Weights of a small segmentation model.
Model: arch resnet_bottleneck, norm groupnorm, activation relu, widths [192, 384, 768, 1536].
Data: trained on aerial photos of the United States (SatlasPretrain), 203450 training examples, 11.2 epochs.
Rows from block 5 of a small segmentation model, named by matrix and row number. Rows with one number belong to one channel. Each number is 128 + 24 x the weight over its row's rms, rounded and kept within 0 to 255. All counts start at 0.
After each channel's rows are labels from the 100 images, of 14848, where the channel reaches its highest value: "responds to" is what is common among them. Only what is clearly more common there than usual is listed. The data: aerial photos of the United States (SatlasPretrain). In brackets: how many of the 100.
# convs1: 3x3 conv (model.blocks.5.convs.1.weight, 192x192x3x3, each kernel summed), inputs 0-191
# convs2: expand pointwise conv (model.blocks.5.convs.2.weight, 768x192x1x1, transposed), outputs 0-255

convs1.172 [114 143 165 130 133 117 135 167 121 128 101 142 164 131  97  89 143 200 143 150 111 147 126 129 138 132 123 138 144  85 121  96 118 128 146 157 110 146  88 112 112 144 129 125 100 130 113 173 150 148 135 142 148 124 119  94 131 117 124 160 125 123 139  82 116 178 139 138 135 161 135 132 144 103 128 107  92 105  89 102 134 132  80  78 154 150 148 130  85 119 151 144 155  98 149 201 108 111 141 173 112 107 137 140 107 176 156  84 109 117 112 189 106  99 124 123 106 146 120 126 119  60 111 147 137 137 124 133 164 120 141  96 156 130 139 126 108  89  86 107 137 129 107 164 136 157 144 142 134  97  99 147 112 114 113 100 140 140 153 138 113 107  82 115 111 155 121 132  74  96 111 118 148 104 118 129  93 120 130 118  69 117 128 148 144 129 119 120 134 150 127 127]
convs2.172 [133 131 168 146 140 128 148 144 126 126 136 129 134 155 141 136 132 115 142 114 125 142  76 137 126 130 132 117 132 135 124 135 125 128 130 124 132 166 141 139 133  53 147 117 146 108 154   5 132 140 131 140 130 132 127 136 177 141 155 170 125 183 129 131 136  68 141 164 135 140 136 132 145 159 143 134 132 143 127 128 144 127 190 139 146 131 182 134 185 130  79 136 140 115 139 130 121 136 125 114 111 135 126  84 120 140 103 141 127 133  92 122 142  90 133  99 141 132 123 114 135 139 137 125 140 125 123 102 132 128 134 134 127 132 135 130 159 147 120  78 125 137 146  82 116 136 140 122 187 137  98 132 116 142 140 147 130 133 140 133 168 145 139 117 127 142 108 109 135 143 124  86  90 122 164  97 118 146 109 119 227 126  99 137  94 150 145 118 132 140 118  86 131 116 162 157 124 111 137 101  78 119  49 149 147 127 130 102 126 116 115 104  98 152 129 126 127 133 132 120 191 122 155 144 137 140 141 123 120 123 111 134 149  79 118 132 129 158 106 147 142 121 132 115 137 126 152  93 143 127 154 244 123 137 141 114]
responds to: building (73)

convs1.111 [140 132 166 132 130 170 110 141 131 129 160 136 159 103 130 123 141 108 134 161 151 123 115 127 119 129 129 120 154 114 143 162 167 120 136 102 145 128  92 115 123 146  84 139 126 100 142 129  97  62 119 115 144 149 121 155 176  95 151 113 118 125 112 139 106 142 150 120  79 136 128 120 135 150 127 118 139 134  84 106 147 139 111 136 156 127 117 132  89 128 152 148 151 120 101  97 167  95 146 101 122  92 113 149 139  96 113 120 170 133 101 100 115 152 110 160 130 114 114  86 144  81 146 139 118 112 168 110 135 195 121 107 117 147  98 106 121 100 130 185 200 140 116 139 151 119 138 130 131 134 197  98 153 147 116 135  94 124 120  99 129  75 160 141  96 103 106 115 141 146 188 137 140 114 123 153  98 111 131 143 189 101 176 130 115 112 141 123 129 148 136 130]
convs2.111 [126 136 151 118 131 126 118 138 138  93 132 115 146 114 143 119 133 135 132 139 122 132  92 106 146 134 152 134 128 110 104 115 128 128 127 180 138  74 120 117 125 150 141 120 146 115  86 129 118 127 156 109 127 151 110 128 181 125 119 139 137  76 128 130 120 159 118 108 116 143 148 116 117 127 113 101 154 117 161 120 124 120 104 114 128 121 166 116 175 127  60 143 125 122 136 120 119 152 126 169 129 105 143 180 122  87 165 106 120 115  65 131 114 109 103 110 127 122 126 147 134 137 130 104 120 129 160 128 133 151 119 135 109 112 155  99 125 133 169  72 125 113 136  79 107 146  99 123  64 130 162 155 108 130 151 125 116 106 108  95 121 128 142 132  86 129 145 105 129 106 134 128 147 117 166 145 115 150 146 111  68 136 100 177 146 142 122 122 135 150  83 191 138 127 129 109 158 131 162 123 145 106 111 117 130 135 126 148 110 115  94 120 170 135 140 146 195 140 141 109 179 140 141 117 138 184 131  83 102 136  95 123  95 127 142 136 131 117 155 139  75 119 131 126  79 121 110  99  93 119 140 102 134  91 106 159]
responds to: crop field (25)

convs1.117 [130 134 103 148 125  79 126 117 117 100  77 111 130  94 125 119 108 103 132 112  88 101 169 123 138 112 134 139 143  92  88 138 125 161 103 107 133 236 141 110 101 153 134 120 146 153 127 138 113 108 125  97 130 154 140 139 140 113 111  55 118 131 147 133 112 140 119 154 112 110 119 138 131 126  99 168  97 124  72 105 144 180 117 102 139 131 143  98 118 100 134 112 121  85 115 141 175 172 109 107 155 130 130 146 141 109 180 150 162 148 134 102 152 140 161 126 195 107 132 107 126 155 116 117 133 124 118 130 121 166 120 127 102 124 160 112  86 126 124 132  88 158 130 109 146 147 132 126 147 141 125 155 117 139 142 154 173 144 134  91 104 125 114 149 112 125 182 143 137 137 129 109 163 134 112 132 115 136 118 147 170 157 123 131 112 108 116 163 117 134 163 157]
convs2.117 [ 91 125 128 135 132 131 110 119 130  91 160 126  95 133 108 151 126 112 114 115 139 113 107 110 132 119 114 180 156 113 138 140 119 148 113 100 113  96 130 129 134 150 137 132 116 138 126  61 126 103 133 119 124 143 138 121 110 129 121 132 113 154 121 136 152 149 119 100 126 101 133 127 114 136 117 160 118 120 106 123 135 128 174  95 115 122 130 146 127 117 215 138 123 125 130 110 132 124 157 100 113 120 101 127 125 109 152  37 137 107 128 149 101  82 151 139 122 152  97 118 122 126 140 137 126 136 103 135 122 118 113 114 121 131 112 127 122 127 121 160 128 115 160 162 126  90  78 125 116 114 161 116 143 147 128 138 144 159 141  97 108 109 152 110 147 116 137 144 106 130 121  59 108 131  80 122 135 161 133 133 107 133 138 163 151 121  89  57 116 140 112 142 108 130 123 129 143 141 111 135 146 109 184 124  95 114 132 124 116 158 101 121  82 115 125 138 142 137 114 127  66 147 115 114 123 113 119 152 122 113 119 144 143 126 136 126 127 117  72 135 178 121 121 102 105 154 124  79 187 123 138 142 125 125 161 127]
responds to: crop field (47)

convs1.74 [ 88  94 114 126 122 130 118 110 139 133 117  78 109 164 144 101  81 136 131 111  96 134 121 102 169 113 122 117 159 124 150 128 143 115 126 135  92 100 129 105 144 125 127 127 144 112 117 131 150 155 116 124 120  94 118 129 109 101 210  97 168 121 134 158 132 120 127 153 104 143 138 148 141 129 124 116 131 129  97 124  86  81 112 152 136 109 106 116 111 113  97 139 126  63 114 106  73 105 123 123  71 129 104  80 107 168 121 100 130 171 146 140 113 137 120 133 102 168 115 113 103 114 153 100 131 120 104  97 141 155 130 123 115 137 117 136  99 108 128 144 127 132 120 111 156 111 107 124 137 210  82 151 145 124 150 136 164 135 168 118 144 132 146 156 137 123 215 140 108  81 133 152  83 121 109 131 151 133 126 141 159 132 137 105 116 115 102 140 144 130 149 163]
convs2.74 [ 59 149 155 133 138 144 131 130 125 145  85 134 109 119 110 129 137 136 127 128 133 138 159 116 126 117 163  83 142 137 133 113 137 128 130 101 137 101 149 147 149 151 148 142 124 143 176 109 127 124 135 114 138 137 124 127  40 126 117 147 119 157 133 126 140 131 119 120 155 133 139 149 122  95 133 102 143 130 152 142 124 142 127 126 129 137 102  43 120 128  77 121 177 137 134 135 130 133 150 144 122 144 111 122 126 169 109  98 137 127 171 131 134 122 131  74 144 142 142 139 146 123 134 143 251 149 140 108 135 147 140 139 129 128 157 145 172 138 133 169 142 131  93 103 151 110 111 150 157 126 149 128 129 124 139 168 133 135 133 137 152 142 135 130 146 124 149 140 128  98 119 168 135 152 119 128 147 114 129 136 157 151 143   0  93 142 111 163 136 129 143 117 125 115 128 122 123 127 130  98  39  89  59 122 136 124 165  73 148 122 117 138  71 132 133 140 124 105 109  98 119 123 135 134 159 148 150 136 117 109  76 116 122  87 129 124 133 120 135 126 102 132 129  96 143 123 145 112 114 142 164 163 131 143 149 136]
responds to: building (93)

convs1.91 [163  81 134 117 141 179 139 119 107 116 116 141 119 144 166 141 141 169 109 106  93 139 119 134 133 134 154 135 146  88 179 133 135  80 139 136 106 128 110  80 179 114  56 114  97 120 135 107 143 186 108 104 148 130 172 102 150 118 142 117 140 137 170 111 131 157 133 101 130 110 112 164 111 137 156 160 174 114 139 129 112 123 109 117 130 170 131 139  79 131 123 123 146 142  94 140  72 108 118 178 121 145 125 166 116 151 119 120 122 140 151 107 109  99 136 127  91 110 145  95 130 128 129 137 146  97 110 122 137  68 134 163 160 116 133  99 101  98 130 195 137 121 143 120  96 127 159 103 171 105 139 116 133 132 111 129 162 122 158 108 168 150  75 144 116 152 107 136 131  95 115 128 154 107 141 118 140 143 157 133 124 123 120 147 147 134 104 113 104 142 107 135]
convs2.91 [105 134 164  78 117 156 145 130 139 138 121 141  87 117 145 121 137 143 153 142 131 155 134 122 145 119 130 137 159 137 131 141 133 124 135 138 125 229 149 146 153 198 153 128 137  77 105 145 149 127 152 117 133  97 140 139 124 152 102 163 134 131 129 130 120 154 133  87 108 142 142 128 129 116 125 188 141 139 136 131 124 136  86 144 118 130 113  98 109 136 123 147 113 118 125 115 147 127 139 119 116 124 147 124 126 111 152 111 141 114 119 124 105  74 153 156 116 146  91 152 145 124 112 133 110 135 174 107 131 127 117 136 128 142 136 123 162 129 109  66 142 117 151 123 122 116 130 131  90 134 151 117 152 124 149 127 109 136 147 169 152 112 118 102 137 132 141 139 126 120 127  91 112 139 145 142 101 136 118 125  41 128  60 159 153 127 116 111 140 142 156 140 137 122 165 133 116 139 108 121 107 135  67 151 143 153  97 146  98 173 114 130 172 128  87 139 141 126 102 146 162 105 118 152  97 166 113 163 110 123  43 139 103 127 144 129 129 111 143 130  64 125 124 120 137 127 165 171 133 134 135  80 135 207 134 129]
responds to: building (72)

convs1.66 [125 109 133 136 108 145 136 115 131 129 105 101 108  84 133 122 126 129 137 114 119 101 119 112 110 118 112 143 167 135 142  98 172 131 159 124 165 152 137 140 118 127  90 137 114 121 100 137 164 106 125 141 145 125 113 174 137 134 145 135  85 164 157 196  99 134 139 134 125 177 141 141 137 103 123  95  98 131 134 113 171 112 105 112 142 129 114 139 142 158 118 104 113 121 107 129 154 137 148 103 117 168 132 140 145 105 182 113 156 134 137 128 166 148  99 137 125 134 132 114  98  98 143 144 113 150 145 145 179 164 124 154 138 135 116 127 138 102 174 124 147 144 127 138 106 111 149 145 107  84 182 122  86 111 131 167 148 105 124 117  65 207 112 111 136 160 117 112 133 101 109  97 149 163 105 215 111 144 124 138  87 134 144 133 127 153 129 115 121 121 191 128]
convs2.66 [ 47 114 161 156 128 137 138 140 117 141 138 122 136 115 127 120 118 115 126 160 127 138 146 107 105 120 165 128  96 125 116 120 113 155 132 126 138  60 123 136 142 143 124 128 131 142 106  92 143 119 132  98 134 122 116 119 118 137 183 172 123 116 136 123 124 145 168 138 124 152 134 143 102 161 123 156 129 129 107  99 156 145 110 149 118 134 120  68 143 125 123 141 153 129 140 122 154 152 136 151 123 139 121 110 112 160  76 127 124 207 138 116 120 172 107 125 127 101 167 150 142 130  97 146  82 126 102 139 108 137 144 124 119 141 157 140 141 145 117 127 139 127 166 134 141 119 123 125 145 141 140 109 134 134 104 150 111 139 113 113 146 103  88 119 132 129  97 129 130 103 122 103 162 112 122 113 124 152 152 122 105 141  99  98 121 103 135 155 151 151 126 146 137 117 123 159 131 149 141 145 129 109  98 133  93 127 124 192  99 168 108 115  91 115  97 140 120 157 108 102 132 104 131 137 128 149 146 197 144 134 171 127 119 126 134 144 128 128 171 145 116 128 131  88 132 124 143 127 111 109 104 110 137 138 150 131]
responds to: crop field (25)

convs1.10 [122 147 102 113 150 143 121 150 151 140  97 123 164 223 133 161 126  84 111 168 183 165 113 115 111 114 145 136 113 121 104 122 112 147 106  78  79 153 130 116 112 115 125 169  97 103 127 138  99 137 152 125 139 131 117 119 137 143  96 134 157 142 116 115 114 117 100 114 120 119 119 134  77  88  76 110 129 107 127 123  94 140  91 150 117 117 136  90 148 139 103  76 109 117 122 100 156 149 135  69 146 151 140 119 110 146 141  85 121 171 114 110 141 166 124 138 129 167 114 137 141 145 123 142 118  86 141 149 159 128 139 129  90 112 123 148 153 143 151  95 123 119 127 143 121 155 160 130 137 114 117  82 125  99 143  90  79 143 161 127 113 106 114 128 134 117 131  93 153 150 143 165 143 137 125 136 157 118 116 132  93 138 130 142 136 198 131 168 130 143 142 156]
convs2.10 [107 130 108 100 137 114 136 126 134 122 200 132 104 107 118 117 129 107 127 131 130 127 146 118 120 131 133 186 123 134 142 130 123 137 141 116 129 178 121 111 139 237 136 114 121 100 130 131 101 112 129 124 133 108 131 130  74 124 142 129 100  68 128 126 127 148  89 119 102 124 116 117 117 130 121  91 141 129 161 120 111 132  21 155 126 130 101 192 111 144 100 129 140 133 124 129 141 128 124 121 135 120 148 194 127 157 170 143 123 181 121  90 114 138 119 136 117 144 143 133 142 128 117 114 130 121 124 163 120 107 122 143 134 134 142 131 114 131  74 149 149 128 133 106 133 118 148 131 127 133  80 120 125 107 115 147  92 115 140 125 169 117 121 131 118 157 117 121 129  88 110 154 189 116 136 109 115 150 134 129 205 126 124  71 126 119 154  68 146 141 159 109 105 126 129  78 123 110 141 144 114 150 151 109 135 145 116 134  88 141 132 119 132 138 110 116 161 103 137 122 109  82  98 104 127 120 121 108  97 140  90 133 128  86 126 121 135 123 131 117 151 107 123  80 105 156 133 149 140 114 139 128 124  89 118 114]
responds to: building (78)

convs1.37 [ 68 104 115 137 118 117 122 154 124 151  71 141 125 177 143 141  94 164 120 124 133 133 123 123 129 135 160 150 103  80 116 129  98 154  97 118 143  86 116  72 115 104 128 134 153 111 133 128 134 167  84  95 121 116 152 134  93  97 123 107 168 130  90 122 125  70  98 128  95  77 106 129 154 158 138 162 142 155 144 132 117 114 111 161 119 125  86 158 139 125 115 119 105 148 175 171 147 102 111 133 114 114 104 119 100 120 149 117 144 100 151 119 122 144 150 131 149 142 118 119 107 172 137 155 142 116 149 150 138 144 131 115 116 127 140 138 151  94 144 182 140 142 141 124 117 136  95 118 140 179 101 116 184 154  83 128 126 135  98 141 154 125 157 161  94 165 178 139 136  95 133 125  90 174 137 120 116 130 158 137  88 141 157 127 116 129 128  96 144 108 122 145]
convs2.37 [102 136  76 137 159 144 131 130 125 121 191 101 130 119 128 123 126 154 130 125 118 130 132 125 114 103 150 120 124 142 120 125 134 129 120 110 140 124 136 132 116  92 137 123 129 118 128  87 121 134 115 122 130 133 127 126  90 126  75 114 133  98 134 129 139 105 145 144 134 125 143 125 112 124 132 180 119 143 117 133 142 135 171  49 134 136 101  92  78 129 191 107 138 152 138 119 117 126 126 120 122 115 139 143 146 146 102 119 148 123 169 127 105 126 122  99 161 159 160 121 119 109 137 103 173 112 129 136 152 144 142 147 136 105 143 127 150 138 123 142 133 138 131 160  97 123 114 130 175 135 172 111 129 123 160 106 136 122 136 149 160 136 151 104 119 118 114 137 145 153 160 127 170 133 153 140 161 111 158 164 109 146 145 161  97 123 148 176 128 122  94 127 129 166 133 152 106 140 107 130 112 162 195 119  92 152 188 134  76 105 139 144 109 115 124 145  69 111 106 113  82 168 120 127 127 123 132 141 127 162 110  91 126 159 131 126 141 132 143 118  35 145 134 158  99 132 104 138 131 100 112 120 132 148 133 158]
responds to: building (90)

convs1.114 [108 119 123  97 126 121 121 129 144  94 149 128 128 142 103 106 110 107 105 146  95 116 105 102 172 150 131 112 157  99 115 126 113 169 124 142  96  89 123 135 106 140 123 102 156 136 147 178 123 193  83 123 111 142 149 174 111 138 105 140  89 151 124  99 127 122 116 105 149 124 119 160 164 155 149 150 132 132 156 139 156 177 113 142 153 114 132 124 151 120 148 103 137 162 166 145 160 144 130 133 143 134 159 184 140 192 154 101 127 180 139 107 119 113 163 158 130 179 137 127 135 115 145 143 117 131 137 150 139 126 129 118 146 122 108 128 119 130 125 132 165 174 142 116 119 109  79 123 139  69 149 103  78 131  76 112 115 105 105 124 171 134  89  87 159 129  67  96 115 129  90 107 148  96 115 125 115 128 110 107 134 115 125 141 120 128 136 107 153 132 167 152]
convs2.114 [185 128 170 122 127 132 139 134 128 139 146 138 153 128 124 141 129  67 141 172 153 106 144 122 138  94 172 114 125 126 115 121 131 127 131 112 146  84 128 135 141 121 153 125 114 167 124 176 135 115 145 133 132 124 136  99 151 123 164 140 114 144 132 122 106 153 156 102 120 136 140 154 139 125 137 153 114 120  81 129 121 129  31  94 125 125 147 185 150 109 101 123 178 144 133 115 130 114 124 139 126 123 115 136 139 141 210 174 146  77 130 150 151 139 131 128 136 126 116 125 122 129 130 134 121 106 177 129 130 128 122 128 130 143 119 132 138 142 132 202 127 123 141 103 121 138 153 128 177 136  69 173 122 139 150 128 136 126 123 108 173 111 111 138 137 125 128 126 147 138 149 109 209 148 135 145 145 135 128 132 192 122 147 149 179 102 144 125 126  95 185  75 134 126 129 102 107 117 123 120 133  90 103 108 127 121 155 143 176 117 128 132 139 126 113 122 120 133 126 109 153 143 131 104 119 135 133 138 140 132 121 162 123 131 150 139 105 129 129 101  31 120 117 163 106 130 120 117 108 102 134  70 125  96 133 132]
responds to: building (91)

convs1.24 [113 186 143 155 109 159 129 143 109 147 108 135 141 162 158 142 106  86 146 143 109 114 132 151 168 101 130 139 141 119 159 149 119 137 109 140 144  52 110 124 136 150 114 149 134 129 150 132 126 163 139 116  98 126 151 128 119 119 151 145 152 136 174 104 136 102 119 136  98 129 126 178 147 158 143 138 135 151 170 101 104 134 138 160 129 137 162 149 115 124 144 134 108 172 124 142 104  80  85 109  94 133  61 151 128 127  76  96 113 150 117 108 136 114 115 116 122  94 107 202 108 138 132 121 137 134 107 108 134  95 128 131 172 158 112 103 154  88 132 129 136 164 114  96 142 183 140 147 109 152 150 155 165 137 165 109  96 165 137 147 134  83 102 126 100  97 139 111 128 136 143 139  93 116 138 121 116 131  84 136  95 109 171 127 143 149 111 124 148 104 120 135]
convs2.24 [104 119 146 120 109 127 143 129 144 147 140 123 162 126 122 114 121 130 139 109 112 115 136 136 121 143 120 199 116 141 118 128 129 145 127 172 140  73 114 129 143 226 144 136 127 155 110 113 102 147 154 131 133 141 126 133  89 138 148  83 138 135 117 134 155 103 122 113 111 146 130 133 101 108 133 152 131 127 137 129 122 129  40 152 126 131 175 146 124 134  88 156 148 123 140 108 103 142 111 134 139 163 143 177 120 130  91 163 120 113 148 144 121  78 133 117 132 121 117 144 135 145 120 117 115 117 107 137 136 121 111 130 123 155 145 123 146 125 146 112 135 129 148 148 123 135 157 111 138 128  38 146 114 117 145 116 127 125 123 120 163 104  74 127 141 113 128 113 136 116 125 109 133 145 127 148 132 122 122 120 186 138 116 184 121  80 145 195 138 166 211 139 102 125 123 130 140  92 123 114 117 107 213 161 146 137 160 119 118 152 133 107  89 117 145 149 123 109 132 179 131 123 110 129 106 137 135 155 143 119 112 146 133 158 100 130 142 106  83 126 137 110 103 109 132 119 114 108 109 144 114 138 135  80  98 147]
responds to: building (82)

convs1.177 [ 86 122 138 143 108 129 137 120 142 103  85 131 136  84 143 160 129 113 139 139 147 143 140 132 106 124 112  77 160 152  89 118 101 147 125 140 138 128 141 114 107 139 130 153 105 126 121  97 137 149 112  98 192 132 141 144 122 118 117 149 121 108 137 118 109 113 132 145  83 133 113 117 106 151 120 100 113 102 112  92  97  97 166 122  87 120 122 181 105  94 101 122 161 149  86 136  70 100 113 112 167 133 108 134 129 139  94 126 165 126 105  98 150 150 123 110 154  89 166 109  93 154 136 145 110 164 107  95 105 160 110 136 128 128 141  94  79 138 147 120 103  99 136 139 125 173 147 137 130 157 194 130 176 111 177 130 147 133 173 138  78 147 113 105 125 181 132 154 106  88 131 110 138 108 133 164 130 133 117 139  97 135 149 138 132 119 161 120 127 111 152 160]
convs2.177 [ 74 138 151 122 113 142 135 138 116 100 129 106 130 122 136 131 127 106 124 116 129 164 130 145 136 130 156 154 109 130 120 129 131 112 134  94 159 109 131 125 126 198 134 108 146 130 111  83 119 145 135 113 137 128 121 119 120 124 135 120 134 152 132 115 114  69 155 131 104  96 115 131 133 174 127 140 129 139  67 128 116 116 176 165 112 118  91 166  79 101  69 137  84 129 126 118 153 137 150 124 121 131 136 177 128 101 159 169 144 112 116 143 140  83 109 173 139 154 133 109 118 111 131 121 143 148 202 165 136 137 122 122 135 129 138  91 147 132 149 102 132 110 105  83 134 116 106 131 111 145 155 119 138 119 156 122 155  91 134 151 133 147 163 142 131 119 128 141 132 140 111 183 125 122 138 145 117 123 127  88 132 111 132 139 110 134 126 210 130 119 107  89 145 118 110 126 136 127 164 127 137 134  79  78 112  92 130 138  75 144 106 110 168 146 132 121 155 137 134 146 140 115 149 123 143 122 112 190 132 147 127 134 118 158 130 119 105 152 149 139 139 134 168 133 146 159 136 187 126 108 111 162 136 190 103 139]
responds to: building (73)

convs1.106 [ 80  66 136 118 100 127 110 115 137 120 117 128 135  84 166 131 124  90 145 115 132  92 132 129 116 131 100 149 150 136 128 150 174 131 126 149 124  99 140 138 145 144 105 153 179 137 126 131  49  84 122 122 123 147 116 147 108 146 114 117 131 140 154 141 125  79 107 134 133 118 116 122 128 137 171 143 157 152 124 116 140 193 149 140 117 130 124 149 128 111 203 107 135 164  72 116 140 150 118 107  77 164 101 143 180 127 151 116 117 142 129 127 166 153 146 118 135 144 170 177 101  92 126 148 145 149 174 135 108 123 127 142  96  98 145 126 162 126 102  94 148 137 115 118 108 107 127 126 145 111 129  68  84 142 120 165 147  89 128 155 131 171 156 112 135 103 119 121 163 122 147 140 106 143  95 123 143 146 139 147 149 120 120 137  98 115 142 130 143 115 148 115]
convs2.106 [156 115 167 122 119 103 121 123 123 115 179 124 132 122 136 146 128 150 116  97 112 122 109 107 138 117 122 124 131 109 133 142 123 113 120 149 129  34 117 120 122 111 118 123 150 104 142 187 117 122 101 110 112 121 111 146 182 160 134 127 151 176 133 116 142 141 116 135 125 101 118 142 121 180 117 137 123 105  91 117 140 126 108 118 118 132 157 167 188 125 179 117 140 109 123 106 131 110 140 140 122 122 140 155 104  94 172 136 112 141 138  98 142 131 125 120 132 165 130 130 119 116 131 119 121 120 125 131 110 121 131 134 103 132 107 120 123 149 119 164 128 122 164 152 124 125 134 139  93 114 158 125 140 131 139 102 151 112 138 116 109 121 105 130 132 140 135 126 155 140 123  96 117 120 138 110 104 140  96 143 128  87 123 184 156 127 111 124 132  99 158  76 115 142 120  88 144 105 125 118 106 122 103 104 123 122 154 165 123 113 115  87 178 135 110  70 199 111 130  95 156 132 133  92 147  75 130 119  91 128 171 100 150 174 131 134 139 135 166 134 141 130 149 161 132 135 135 103 142 137 111  72 129 121 120 126]
responds to: crop field (26)

convs1.186 [139 158  71 118 139  98 123 104 163 141 167 113 106 142  76 108 118 162 143 155 127 121 126 134 109 103 111 113 110  90 106 136 128  93 153 142  85 152 146  86 116 122  92 129 104  97 119  76 163 157 125 144  97 100 122 131 101 101 115  85 100 123 102 156 109 143 114 109 116 110 139 168 147 113 141 114 162 148 145 156 149 144 117 138 129  93 126 126 136 164  91 188  96 109 131 145 124 106 100 136 170 140 115  99 124 205 119 139 145 118 141 137 101  98 123 121  81 143 109 155 184 169 145 142 105 145 157 127 116 145 135 112 127 120 121 151 141 134 150 113 150 122 108 131 159 123 145 153 124 133 133 133 100 127  84 153 108 134  93 115 202 121 119 128 125 127 128 107 113 107 133  96 150  94 149 131 149 158 120 139 129 154  99 116 150 135 109 182 116 160 128 108]
convs2.186 [100 132 112 113 141 121 142 120 114 159 148 124 108 151 135 116 126 123 142 150 123 117 137 136 138 143 142  90 138 125 140 133 122 121 110  99 148 129 144 123 129  65 140 138 150  93 128 158  77 154 113 124 128 117 127 123 141 145  82 120 135 147 142 125 104 168 108  94 144 109 117 113 127 104 123  93 123 130 108 127 111 120 155  77 129 118 144 159 146 150 117 135 121 118 121 137 146 114 143 101 136 119 139 143 110  84 174 179 129 183 147 113 114 127 142 119 128 127  94 119 146 147 117 165 121  96  94 140 136 144 124 132 134 131 137 116 143 134 179 145 138 138  78 173 142 155 141 116 126 129 115 124 132 127  89  85 101 126 121 150 144 106 183 135 123 127 139 136 113 142 116 151 153 121 128 170 128 134 147 137  57 124 116 143 129 137 129 171 146 118 140  97 125 136 124 107  72 103 114 117 166 127 160 133 108 118 121 135 142 104 150 174 152 147 144 114 186 149 122 123 178 109 138 104 151 124 164 138 103 141 175 160 116 131 140 114  88  86 108 121 101 106 161  87 150 163 109  66 143 112 104 138 123 131 103 110]
responds to: crop field (29)